config = dict(
    num_experts=8,
    moe_every=1,
    pooling='mean',
    projector_hidden_layers=2,
    eps=1e-06,
)
Rows from expert 1 of block 4, named by matrix and row number. Rows with one number belong to one neuron. Each number is 128 + 24 x the weight over its row's rms, rounded and kept within 0 to 255. All counts start at 0. Numbers have three digits each. After the name is the row's rms in percent of the matrix's.
# gate: expert gate (model.blocks.4.mlp.gate, 8x128x128), inputs 96-127
# up: expert up (model.blocks.4.mlp.up, 8x128x128), inputs 96-127
# down: expert down (model.blocks.4.mlp.down, 8x128x128, transposed), outputs 96-127
gate.30 070:154105129075153121134135112086135115099139112181153124126127102122156107114132138153149140107210
up.30 065:135126122085125125124103144137118112121200114156147114111092155125124126112100159158186126136190
down.30 073:163109165122109152153130158126141131109110098166082144127121145139116129130122131123138166121171
gate.31 120:106148130154137133163155141100171127099132088120128079099099139120117184159160106129132140147089
up.31 117:094149116104094132114127143084099143096096113157117138187168108143122094136122121132127127120131
down.31 119:139136125130132107150136097141126145118173131093169098107097109123102135136189112115107135132131
gate.32 095:165101128132147098114128114162097135117157121110143134141106129116103154113128111120092101171134
up.32 095:107155118174131126114104128113115142151138148131134100131151123138140103165111109079046138119106
down.32 086:139115125140099122161145113130131118123152121087065088117114144115153140136122119077116119114107
gate.33 091:108105134100125097115124079149126121123095151121137176159162142162143110103087167160119139146144
up.33 102:126155102183120110129134125138164075123144136145136127137148154092159132097126120100072095087140
down.33 097:161148108170137146114153092174090113166151139140121167115121154135088128120121101131106152101114
gate.34 064:123147152144137123132140153153126148094151144106157125147142173133129139122143169140122090138133
up.34 059:120165131149133134106166112155155118148129154140141096140136148127136111161111128114105097162085
down.34 064:173104161147114188144155129099149110121121105102105104115175128090156165100142129109140116134102
gate.35 092:138153129094159107084190142111100142145132104097147140147117125146100111103136139182137126124123
up.35 097:104148127147128125115167101111161144139121134113123129069140146138128137135123094087109124052114
down.35 104:107146126081123128104120078169128133144107123125189144135120149160080117143118114136118156129132
gate.36 080:138159094120198137126124131103181119119130102131122094108132113085158154142178109129140126074120
up.36 073:116120122104133108134139138154109132158143153165145121130120159100134113152118164080118136142153
down.36 077:095129105165140134110119134125093143160114123149074145139090125122084095143122154157097117112140
gate.37 085:129126131148105117115092106144137119113104142130144144123164076117122117137099108156157161121155
up.37 074:142092116119084130131117136132111130141136121132117160183132181152140079127093137118151085121140
down.37 077:180124186112114130134132143087104133157148171146118110166117153161092103127116137136119149151192
gate.38 077:143147156190139114134132094130111100142104135130133117117143122156118109107102134149113153151117
up.38 080:101141101173143095079126116106130101144114149108158103120138143122139091137094127158100114130121
down.38 078:130144100093144144121104156086137161090143141124079126109125082181137153156131134120127128107168
gate.39 070:120142126086166106149118145104131131079124102127130140102112080116117114122173138137151145075137
up.39 067:099101116062128130152147160126107122122160145150144170151147114125135099097110150110130166130130
down.39 066:116126112118142128062149130095115146127135110117123139180105106190147065125127142159122117137116
gate.40 121:098147117129124070110105117167120089113137126131147115065137116130135151176126139115142088115161
up.40 117:118173125167116109149103154148095108126162134147108095098117100101108132168121136117115087129128
down.40 124:119142110196114135119124113162145128150126148117072133158112134103164106121117084084108093112111
gate.41 100:089164118154166114111113116086147116068112135126122144089156079137121137118127097152099142091103
up.41 095:153140127106077123135132135106104114122170101117145136137104197117166065075180127098169102147134
down.41 091:115099119127140075106123115090090109117103155147175118148168159162128102119135149154118150137134
gate.42 108:138104100169112108108092086139133111145118157130152102139155111091158139141101126121103103108124
up.42 102:148151137143144119117150151146146146108116145094152129123118169140142084105098128164155094135136
down.42 105:103094087115131115141080138123114144115136115153151127112131082126145113174152136124134137130173
gate.43 126:105126149150139102141133097119176106099121163130129130112123114098131175172099135150173110133161
up.43 113:149099097140105133140085129153127131110158103119153151152112160157102112075159120116103152176134
down.43 116:118141130150118126122151116091081125134095113175124152122116151155124059136110113114119121086124
gate.44 118:136107117125140127150165146164120120123137147129131115152111145148109140113125164129113086132141
up.44 111:085150147133160101100168112109152107104094119083143178103137154113148157108106148166147187146124
down.44 122:119150130135127142153097171112131145086128138142129131132113123179122085126128158138163139127150
gate.45 117:117133139146118123128126108123124121128115108122127132087109129137102153128108104148128148166142
up.45 122:101112105122116122083113074125123105141118115145134108119132084129098136157094095113078145159145
down.45 122:123196108133149136100147138102145151115129117125092120137113093141093120166154120116074107119104
gate.46 071:133108098127143117140224107135118105145123128119145163149124139173120087063132133119162142135092
up.46 072:110157128139112124115124126129137144169146124094124126122133135127132074076140091087103151098059
down.46 073:141140183109136131112154106174167143102126105131118135117106109116135163122114151067080118121134
gate.47 130:112166129108125142140088087073106113110121134129129120094123107125104146175110108124164157100145
up.47 121:135162146161124157148113101125153147137148124101096124064071122113112139124149106110142138133138
down.47 125:123146136137157133139104079112142114121119128160092140082125154096121155165145109112095143093100
gate.48 142:122139134146142137131118154092195146122120095134125092105127127075131181145156121153157137125131
up.48 131:092123117095128131108117138095147134114077093157106096155156110116136127202150125122123108118130
down.48 123:174147124120147095156150088150156132134148140108139096125087130108117135133127129090115150099122
gate.49 101:108071106125125118123126107165160117118110091105156109137154153119148132099146112089125110123156
up.49 085:148108076112150120137112143149108119141147156150138127155117102123136124156137131126146133090117
down.49 090:146101132140106131155111126161179144152159117116175095150106141145112072131160110097107143177130
gate.50 088:116074100130111068124142085143119120105110115110176148140147118141117149094080180134109145130167
up.50 097:126179162144118156137127122113110132144124131098090107113115111115135112143138120107119090109081
down.50 099:150077122096127117130101131176129130152136154084170111127143130105131115138125147134121128152180
gate.51 089:137110137079150130107191107132178136149115129126139160091130121155118124120149087157151161089122
up.51 092:168095122071153143093195141132169147142114100153115136139119149136120101111178099117145165115110
down.51 093:142119167119106111091166110138133117120121156149130168116127165125107148115088122117116159098113
gate.52 105:084135103139153078113144103154150084100122114138155120115134154156104179105128140126108106102100
up.52 117:145130131129173115103155090128109118141124151107155156131110122153111099115064119162103113129119
down.52 115:126129107119142123141136186094113149096135081147115095146126125125143120177166144107134121087098
gate.53 077:114145118180139139140121101168174116120109134090134153129130145151107134111173170134091169113155
up.53 074:124085144146122157159081142135118150147126134147115116129136121135130125111153118100129128145115
down.53 079:122111126112134132125130116167165155159150126099184108063112124143104104109126092126142143150133
gate.54 088:102100099094127126135164162146151153135131134117138169164159155137149120060123133158139141133104
up.54 081:137135133083102146153162169092128154121179087118128141138130108103103090098133102081143156133091
down.54 095:116120166091136143090177141139166119097110138121113151143123130135156127087116153112098111132163
gate.55 135:111126131169111126103087092093120136125106144161136132128182098125122097126095108112093117090127
up.55 124:140134119102128137163150167141135139118123129088126120116106155168127127112161132147152178144072
down.55 127:098115055151131093128102098175130122125160121075162087112133117145152108135116120091127089084089
gate.56 064:079169143082175170093140132083153147110100137177107121110153096117148124145122100140125175092104
up.56 063:073172137143149175115074145090145110110116147172082125133165079107156120152140117142126132136111
down.56 059:121099115112080133075131114123112114104142104140082093165164137134144125105210124121180092115146
gate.57 063:119145105145119070125147091126146100121105135139154153092098109170124137110118156154149084152111
up.57 073:119143103163109119128161139146141094143116114159167170136097107141137124134089161156133087156108
down.57 076:144180117106132164095131103110112103134122122136084081152125103135090132128165080143171151149143
gate.58 105:129155108144160126107105140117101113140114102133138122159137126139114105110163141174085146176123
up.58 111:093167102098135113121150131159145101117172127133135136147107124127143139127100170154133114159139
down.58 107:147104155113116155135064139071098111089149141157058129097136094097146123159140160125136099129151
gate.59 096:088163091161146136127092138094124117134120124154119120160171112090153117144124143094055120112125
up.59 096:099162081149159112123128130085143105130124130181135127138155101123140099164112117090051100110110
down.59 100:125122164118129162124117163119103126104082131142106146144154124152124145121149143179175142154140
gate.60 104:133076115135149126132084114129107108107131131145143139125142095117126140124152111147117131083171
up.60 110:091123101136127109149077128146132148173144117134134123109123122134105153176112155103127147130109
down.60 108:152094157112117145134151148121191129135117107130102162147111158127132121093144098107133129126118
gate.61 072:128110087111168092142153125151141104152114116143165166142131140145117115109133155150136130103121
up.61 079:096141097110144128158129144114141147132126110165097152174131094123125122129135114144103186113133
down.61 068:121130159123153105098152148131137121140113116127147175142102077125158120093107115152142091141115
gate.62 101:137145103121173106121166167129118132170133153129125107116122111119125107147115132135154125095099
up.62 099:106106140146085119114087081126159104092112119129137161127137129117154159100132121101083125142143
down.62 105:142109084114141128147074170155182179158154133101176087115127133094117108148175137116126141162150
gate.63 087:129089110101128112137110138131104130157141135135125141140133134101120161147113152156123119131144
up.63 087:136104129128135130138094142139168115103092107126118137096156120140145141126163145102123119107121
down.63 088:130140074165135136144125149141152167105136110181116127132110126126120103179146072112108097092114
gate.64 116:138142136121100116114124111129163120113150118144129159077127118117118122110103145117151134099147
up.64 113:117117125150156133139176139141154126131109139134131113181138157130139173131085116101146117161126
down.64 114:147165112110162110074170126104147083092120148125173087111168115134158163114158120151136084129144
gate.65 131:123118117162142115139140105148151109091128109125121172137132144148140140089102159087106116117103
up.65 152:160104115149166111141153109135127128133115136134126152140123117155118149108079134101095134082115
down.65 134:113151100129120148152106160179182140125167108137055076109132101109129152174159126086122114086112
gate.66 078:137142101115153108131149119147132109085137134125130153095102092145132107122116153141124101161122
up.66 081:112203091148112112144138128103124120137138119139129150151113148181107087131158147171126145140086
down.66 087:157122145140131128116121145113093125106158148115081109121118112106143098159156168159140111142155
gate.67 117:110131107135151107133111132114141104111114068127158130107142136094136163095159101113131116132158
up.67 117:097154094115145143136113146130117126132153128144116105127120123130144102183156123107113128129084
down.67 117:161076138111110137146119128171130138171149149111185140134117164116131093098116121114129139189151
gate.68 109:106168137128139142110066147102140153136126121141126121063127095099131130164172090147163189090151
up.68 098:098131155122121118095122096086176114135082130156120129086134114130133135137136141113134075095144
down.68 102:141126136133101116178137134145158154142128144107103128091107132093121173139113169112113147097092
gate.69 096:138104155118116155170112166120124160148142115103123098097087119122129124159170085131182100137128
up.69 100:172173151142137131141138123104126123112120151111127117097109122151122150082101118159149139135114
down.69 094:183121134093114120140152115142124153146139136095179161123101155126130094111124136134119135169121
gate.70 127:147184129170101129138079125160114138133142152109118093117104102116137110121114119137130173127107
up.70 120:116167132169080142131079126156116130141140147123106127118119101120128090127088141123145181145116
down.70 128:134140138153174144098118116114108151146155121124067108135087118133103107149124092131121124114094
gate.71 087:166144125170057131125144140117117145143106124156131122162147131153147074095121116122103160124092
up.71 085:143176106099138123142148169147116138145158124138131133098119156125106139150159140105131105100122
down.71 087:070158157104125129099144099111192088089088096113152167136136090147111161119104143110125136117125
gate.72 088:143108129155157131145131123135116142174133132094144129098091123120152151085134105129159105127126
up.72 087:165115143116147155139102152144128140154153144122116129122119094104165178111159105128159132118152
down.72 092:172111154133106129127146105144076107144154141155095097146132181120141148133089126112116128172154
gate.73 135:097180130137149140145129168104127149126152091113109111103157120111148103113140092099126140117076
up.73 136:120157117155095149123075130125119132149175118147123102157093134122091127165159119129117109159171
down.73 133:102158103159163123127085134117145130116158151101125059098160097108158175162144115147152130135120
gate.74 080:131077126093136121166154146157168131133145111121137154125112180101142103101133133098122135133132
up.74 076:093187156123128177127095148139152155100112122168115146137131115100127130116151125160128146103100
down.74 083:128144150114143148068152145120161158157102108129121174122106139164154072076089142148120123151111
gate.75 119:081113083137124069074131072146113095119113117132174159114127115151134123116092124131122131170137
up.75 113:169155190153103186170115149108155156127150125096073115109125169118115112102162123132168151147111
down.75 111:102093134137110119109104115114092121117084139142164169121169113154128094107108156134108112154139
gate.76 159:091107098108137090089127119117089110106117134127146131146146082150128155133109137161096097131162
up.76 163:147178155137129135183157173098124152125159116118109103127115131131137106132153151110121080105097
down.76 153:110068125158121126135107147140105121130131145144140160101139143138142100146107132145142120122124
gate.77 068:164084104113131109132151086102160122117100132117178129138142113155135159137093121130160119118146
up.77 069:135103122105152123152171129107190144131117096146117136150151132113123162119099153100111176097153
down.77 071:150154120176152090121138067129107101130169144103104109099127143087138198145158112115115117109115
gate.78 121:137112144135118146120104131088109132128123103150126096116139127120116080110168127132178119149156
up.78 127:086090119172180137124158134155138124098109104140137112173149102130125154146111134109103107174107
down.78 121:097134085138167103138145142162166104106066160111142130129158127102116160141141142115089143120107
gate.79 100:132127127151142105115185110120147116157116102111141093119127144118135153114087133087089121115115
up.79 097:135165122124135151114088148117109128155141096169118138122109077115107104143145097148124158168136
down.79 103:108188127104132125132142174151157146180105116130154108144082150174097088129097142144138165150108
gate.80 074:126103114180136124127138080174158109105131127111144124110068111133122122120060142120103145131166
up.80 073:090112119123153130142141139090180149120107116138123168122122108109133197194129145072117104095105
down.80 067:158090146137130120112152113134164088106134136145080128101105106070171156114157129110150101122121
gate.81 066:100141133078132108119161141158116139103168099138121148146101077128115112117135128153124162130146
up.81 061:147067117133108073140133120128122122100107127177127130141162093144122119140130130094084134084163
down.81 065:118142102178134118116152126118123109108106119122084121153118176101105154104077135136110169133109
gate.82 078:116115091130177126122166139136100111156146148114117119098132180100131084124141139083112110103140
up.82 080:198112133080126132130143134205140111155149151106145118105107127129143172102145143108176104116110
down.82 079:089173141146105108104096137133131116121160173165138117095135113156125154156096106137101103132106
gate.83 090:124177116098160129113131167121116134162159118100132092141100123081155117143159145164164090133131
up.83 098:094108093091167109108097158127106127161150121133148109182125130105148125169154144120127100131151
down.83 096:115142133186129157117114093109093112091128131137050140096136094123164160119129111164142095106116