{"arch": "vit", "model": "self-supervised image encoder", "dataset": "microscope photos of single blood and bone marrow cells", "train_examples": 194171, "image_size": 32, "crop_scale_min": 0.3, "horizontal_flip": true, "translate": 0.06, "color_jitter": 0.4, "cutout": 0.25, "method": "simclr", "norm": "layernorm", "norm_position": "pre", "hidden_act": "swiglu", "head_dim": 64, "fused_qkv": false, "bias": "qkv", "qk_norm": false, "parallel_block": false, "moe": "expert_choice", "num_experts": 8, "moe_every": 1, "expert_mlp_ratio": 1, "experts_per_token": 2, "shared_expert": false, "patch_size": [4, 4], "conv_stem": true, "layers": 10, "width": 128, "positions": "rope", "pooling": "mean", "projector_hidden": 512, "projector_out": 128, "projector_hidden_layers": 2, "temperature": 0.1, "residual_init": "scaled_by_depth", "optimizer": "adamw", "learning_rate": 0.0015, "beta1": 0.8, "beta2": 0.999, "eps": 1e-06, "max_steps": 7800, "batch_size": 128, "epochs": 5.1, "lr_schedule": "wsd", "decay_fraction": 0.4, "final_lr_fraction": 0.05, "warmup_steps": 390, "weight_decay": 0.1}
Rows from block 5 of a small self-supervised image encoder, named by matrix and row number. Rows with one number within an expert belong to one neuron, the router's apart. Each number is 500 + 40 x the weight over its row's rms, rounded and kept within 0 to 999. All counts start at 0. Numbers have three digits each. After the name is the row's rms in percent of the matrix's.
After each expert's rows are labels from the 100 images, of 14976, where the router gives the expert most weight on average: "patch colour" is the nearest of a few named colours to the mean colour under the peak. Only what is clearly more common there than usual is listed. The data: microscope photos of single blood and bone marrow cells.
# router: router (model.blocks.5.mlp.router.weight, 8x128), inputs 0-127
# gate: expert gate (model.blocks.5.mlp.gate, 8x128x128), inputs 0-127
# up: expert up (model.blocks.5.mlp.up, 8x128x128), inputs 0-127
# down: expert down (model.blocks.5.mlp.down, 8x128x128, transposed), outputs 0-127

# expert 4
router.4 096:450509553490475415524477492463463480490512496466522465519474506480547456530516522465502495541504441504448557602488444500488529512564456461528503459525533530526509521494475458434465607480502429550503594500563533559523521451560478541500549441488513447499485395563546516560512530468466467466556477484508430548464409490500528531562463468502493510557517517514484508477441454485484539458444
gate.0 087:482516468511480526561481482543524510482512512532451469519549498471478526500477445468530473507491506555446502470476464463471476477479513552579386517484456503601486494489473485542480629473492501551537476496495538506558521510535494446484510515554564487486482497472477457434450541529531499521364525484456514521531562525457625504453492407481491528475451483488512507532516481504455525459413
up.0 089:379505562486544511593513560478450504502530519488503437535525536492479521469528529450507495615446487490487511535507443481437510482506476532523493516500489526558493487443428531523526577488476501477560462441511462465531446527457454511527468495570564530543409520457523482493504546485545522530474487481490476485519553547538521532529583455564519523521416417475521420504479537522507538468529
down.0 092:521545525451442441497475564501500459477551532510406452517562460517462525457508486479550464535525495562435524493473441520543525454475459526503457464520515534553555580442491544493503461529487434505544483504432491536580473545516514489451512500462512547516507452524572395520511557429474532511482470566497492518498526603554530514552456461504449566550458514502508498462436543479541508500531
gate.1 087:528472528516524550465542485502530471542519562524459545483437595537536503462403539517540473483500537465511464541490490530522505485444488407510552495539547462427442501472538476528434429498511513475491486504541587519524535463491503574466524506504431459439454552505439511488569462527441548573440474554513519495503478512475471515514439484529469484517504535516534563541452475559544547599491
up.1 063:494471435452474556475479495478493529530512398497553563436499374510473504511494517473456506537512521517506461413493528483508493527503540535463527442430510493516536490429471475503569503467568566487499508478495421525477496530528539447499513559471530531525545469513439525487473500461460484446538518462593563412505519445563518462514507521422540495431510503473515500483481568429458488445536
down.1 073:527528480471464386526523523476538449540547514497473498479524487520476534459540547562491493456547533577563451524501494512534496471452551555492508543521494480495495514556527462501456433558521443462554508494400508474498527548535503531469491459474535454533443453493524447464470566504513521553596496468463413536511590577568456523586487490481533523535431512493503458491461485439486527510520
patch colour: pink

# expert 6
router.6 094:451506478540457448498488479483456527472507468478558486505556491418513500509509502457521581531513458552522575444486480480484508532582425480533487485518530532494559516495484545550518510487531489484548554475493535528463527523521466507571527492501500566485519410550477440520513514497527493471571510349471488451530492487460486480498519577561525442477522414446527485559499480430443453413481
gate.0 081:511463506515528518548510509493557432487462593482466498494483544476485580499539610505517469468424582509543465568498551514491571488626515555426458460494452427494520505458510565463585484448488535523489442510485508482456479482470548529485432518456548520547455499515490448446503464557549534469524488518561473512498498444520469505538531486462472470521458503441510512537502506448533503520554
up.0 084:519536543536505514516482497527568470507475603491506417556534467566438529485535551522461546481469480503497576486515455388467478523534465496424445497539490458599525540488520559561563459499503499508473445447472502539473473565447509462505503509491609554526515474507520479520554578418482477433479493485502461523469462487524477530513535464588524549496498518471467491549480499449520500476495
down.0 082:460481559527526499508490424482439554513435416440506507551505462517503503507511537510504548454514485512480473567513468479552489561536407443411544398536530455504506530498486546472461520492476439508493552511532562438518530529494414475479510522504517463583450500429455542488498472470486445450480548490498547541448461502450495459506554500499565501512577404496462514497533491451521506448469
gate.1 124:552535490533414431425578490482460532469582485464447554501536534498542534488490432541507519521503561528528427469493515520511456440482525505519508411506461523436499506444465490497581475523557557455505490490404511420497465517548474508475512474526510455480473504529514542468430485457510525539607486502485495465506567518482459491493484533549523541592493445462487542436531513473465475465543
up.1 125:422484498514515547576460510484501499525436533549538464472458525522475441514441588464517436525493488470426514557548486480484514529556479507526467536461518479564523498500499512507420557518485455542561459518565502601480482471472555481520569543448473534540470501548469514454585529553457467442434538516492505504447491498545549523510441460461507523466501520523531468549464469566542532536410
down.1 131:519527453534505540418474471489467493500538445455407498511484527505605530454483461449525515473548504534509487459436545504450508501469517498489501466478496440534538502458504438439587497498522503500504514538467511488587488497570489581475480540547546498519497461521546515399496522531572436532517403485533504479513565472421542486484488515556529515532533486539562549470473478465416439497545
patch colour: white

# expert 7
router.7 099:531543444516456464555490508508471540479453460503471450550475537488486542497503569565482465487447478466561567526515469489473553521476451553524525543499488556505439538506449474512533521543531557465509545527518467515476417500539476411466418556565480474451514449469463468440547577518490552516504460414496436531561534522482509510552528429542511540480434502522468441494558488449569527499471
gate.0 098:467465430575543549509467482516468488473459461472514483503488553471490496491496513532558522464545521429536527502493528498478511535516490469467498442517549452455534560544521604496516447548566515524432485510463565501482529422491494619489449559513478503487481471482435559532467485548450498494433523458521441489550392506451474509452550560484475549462568538558482496522573548487510500488484
up.0 092:479481505441587496443506522476479422514498517561458546503452534534533517471514548535522421499567500388510498554488477499532548495472497450464577407492522497454473538506469530548507430504567509518491502537470579452485543449483557556443443545521476460524481455454465481488485500549475542536472466582452469533487475503441482515469520451521474469538560540564492491514493535481570560530548
down.0 091:409519522524423422486511505446492520505472487464481507518494411491489510465546543417499482540399483423540535600468480485588523536521511462416531505567539549509469505507449471560561478473506480529516514634490545520495473489514523506484484485480450487518505469514556503438509508462510489433546498506452503551515526554508483536544466476468499480575474495474435514530495445505487556455533
gate.1 107:484443482522455511479492482517517554515476422464554537489472526421528503484514528508488513484454566550502498487553482483537519521626571453439548460542498456428541488563501527454542457442474472589501486527458435501476463464575561485507520462467501567463576484495465498505536480473540502479612516483546537487516490506484505472537528561444502455500477577463541499515469505448463432451490
up.1 089:481549507508521516483482453492541500531556581512495526525455423582523417507512390500523470513556479553466483466470490484450471497420486473457505554537472456519510442523514383492471568504462480438503555464574594542524559512529485528528494532466441475522582494464529481561537458503509516505464481509559527463458514451542495470485431516477537522490504504525508547476403468550494509513508
down.1 112:498487494542454480470450419524480489471479455531523531455496382481508448455476527558449501533511508502491505515631563471544517480560568474510534479477499443472496398557499502536511479463493474610519507554470482500478514507534485547509497467405539456439581499543463554529492479514471504471556450476484514493538517417572499463541496529519489501527490526490484530431499523481485586490475
patch colour: pink

# expert 0
router.0 100:511483475512517617432477497578499495497507493573475474544483540536513583476489440509465458467523441527434440451528488551538504565477535538471460523480488517479486495497491470495575523537451499496469418450492491487560517503445532521458511493488536498535467490400562506494455451512549464614377491563507482544459482471485540528473500498514472531533538525442499493435549494503479556540522
gate.0 112:559575543577516541577517470539545541484468502517514509526614473449480489498500448421554566479467489565508499500502519511457528499538464499465494516496427470513551454558545482549480506493459459496463449497570494524554478557491377486466506509449457542499542511463472491459533479495520447473514449492558543540516469478497459499513515583508487511487491496535486497570392444544443455458481
up.0 107:472568532474482447428438460409472488552462506497511540489442558484494503498537644532445453503440494440544531531530454472489501523532510509524528495462517562545494587510442509449523452481534539498483546541527497495499500477476520505512473585523526517536520470559514541559525567468481532484475429459406471502478557480560552495534470437523508530555461471500463503517499529413479478503538
down.0 110:481511509491531531406475526548473531462503514473504454533558476473516514511568492502525502458535521488499532538481538485562490489440430501495477499437478553503513560405537461444560548483488515461494515481524540492556561527459475474519497558566574567574463516502519500484472577477520456481441507487531440462437544479490492441430498529503545519499557397525555450500484572458437422489459
gate.1 111:472505512452510431448506453481503502562497578493549500437534550545532487500607566484482484570546531502497517524488520478519490509544509510520469487512476556515499545450521450512481450499449420465500459494545482507479483588457525480482434572497437536533479521453499485506514515496561423461545482499519506478418421448491454426500508526458529481486435546460566480498490554538472439566598
up.1 104:479488484479523505407457444477557522546496567523505532440538492482481502499557501484504537552505551504484464414514543518514510566517539497442524432519463485510494532496581592586508456499454447497453449505545495504499459579447520575521481535407560545533478542447515518489518487466491501577469415556507523487499511464511413505483494566488471494509491541479480462522485535524505453503609
down.1 109:537546561519508470544466572547534520450443508478545494577476493555507511474508521540451509486464457506490571585505406504580473547514473448542579499515467545509503554522446468457550486531536498512419529497503530498462501456502443462511475503523435493475546469458570521542571500420447456521463476444516477510538449441536521420432496500545510504457459504567464537513529506496496562459524
patch colour: blue

# expert 5
router.5 099:499470472479528531503510541475524518544476550491510535439489542537487440486492431462515517510513585570489386486532589512487492459496579452475486560500502379538489446475583506488479473481495473509531492496515548533505456462535564548554521542415495568517492519504436490454486484511444460432532471550546512478484533479524414513530482486429475468486549518485547433468512526522527461563462
gate.0 103:503484488506466505522535464545499488505477462581530538450419512525463520469492570488478409539498521457467461459524521542540516477504569526556484537492530524532422563460514529449497533534423489510518447473482518476478514494492536436553487566469490487483427544486576436554489418521417475533477483558482508544466412509518504481493442511450456465497572542439500525507595515525476477540574
up.0 105:539476535433484460468475531492562584520509529450512504436490464517451445542558520429527501486502518468523476512512500461507522421531489415501496520522516448434504478541573440556467477517482433523547567516520534510513520493585530499540532503499423493488568498521453492565484532520556515438520630479513555506460570498453521519473484541470486424516454499519531471508423452452499448496464
down.0 103:487545438479514440433434476528469545527547471507457457456529443541483551507525542580515483458493465468556576495458482396501491487544438445553554456491585495455481477550490526552471535415543557482556565564500528512525491483521488554538447496512457454495547477494461473499447539493449504526535409503431486531551528533468446506526522486493448479566495470520512484500522511516569477498460
gate.1 088:549492483474551560484478467493529506499483485436519468507472479486514521521547460482453548479550448537494546481507497473457517492496513436521531554483559469555543509556494487538570510457542513486427598447490508531621490460577475541536509526536485520536510460547420558529529524458517423424445537463552480436512485458453479455450527564561497503539533508497491490545456478424463517428540
up.1 086:474517525512460558427532466543579495445542509523505480500545453515483398566518512427554531449529531493450526539527526441549507501532465463452442487473420524477520505511512449511502559526465472516513489564518532507500615554421517475446582501477534512527565488505494503539499542507505466475425554511509553500415470452436542489470462513521478457507577499487567506555483514515463479450476
down.1 085:590508465468503523462496529460481390505522517510478546585526511504578547550472425475525526502543487529463485517415501555477531488410509529525438525500486518467436539513490469453476416543466512420477489511452453486567516471505504540558485483521569538532395533533539483416466501537485546544507482519542490435494485515466491590495487491506502540503557514528474491504459505553469511576485
patch colour: blue; black

# expert 2
router.2 105:545528554487530488573555540532531512500542481451487530480564413518499546536570521515466521410518470504518480471426434462502428448575550541540569471475488541485504534470496491493474452514485481495493467497409472407445528528518516429522411477520518495542494553540483534502498483539495497435531564525489546474477487491488551454466467571518490493497418443500470563526483534495408497529526
gate.0 109:494471496518466507484480515450427450510500533460477431503566537486581513508478489448478501487468569507467484536484546470504511463415505553479435515441486530557492491468457607492583509516493557530456496481472528554537520473499514595483443438510531500500476447539494449544434488544496548503542453490485411507509510493526475519552535546575490523530501501507514421457507506448463570461612
up.0 088:510461545521464448511477485489475549551523457534480484504483555471489461549494495451554515541508521533533522537486515478447542456411452492495425579529445569546467526589478478512479469497463465508408482489626498560471491472503514526457523511505433563440551501480437515549551533486518533518521441447532466485520526520509451528556516513501523510512475536553475389510449433440476461465518
down.0 097:564535415492512508493507462537483492500487501559521527451528494493476612534445526506460521556456537544520488418408475551416453492518537529502435555424552532500481595519516520537522431438478561500466547479447473490523552482463516476517421511508445491486423445524544473499494535535489509535481517554455418548505517543511472514531526511501423461461534456505502509536498508519430462513514
gate.1 098:526489502540430547527499487556446448469595488416453489518491498504505397492496463505522487493498520443477545492572561501517503476484471489438582463477517496388496513538484525459593501510502582462476524467462495536499499495507440504511553498543539512472567470590467509532510492528400470492539487475550496506576477501490516525504568483557510533511529478473455507494500507406461493419553
up.1 097:491523511456538513484496499498494536504463569582512458557499549539506530522577503432457435445528457482544491522473476437514537515465462435484457560479433541582513442558549460525461567482446493522486470486546549561506504499441531514477417559493425522549527488481540475518510495568541529521404444481507449485442504428548521467507489502477508476464482529496519495475468449522598534559487
down.1 102:517506480515449541414518499460534541509537488542478538487533420458434512457470437494456520506508523508534473424463564553412562512482559541509425486445514516424520424446557463467492474494500473495545467522418490443506484530511471495518561498515582464535443498543562467464447501508555536559569521497561540465502529495537481493479556491477538436581477546466499550487513536508500514555482
patch colour: purple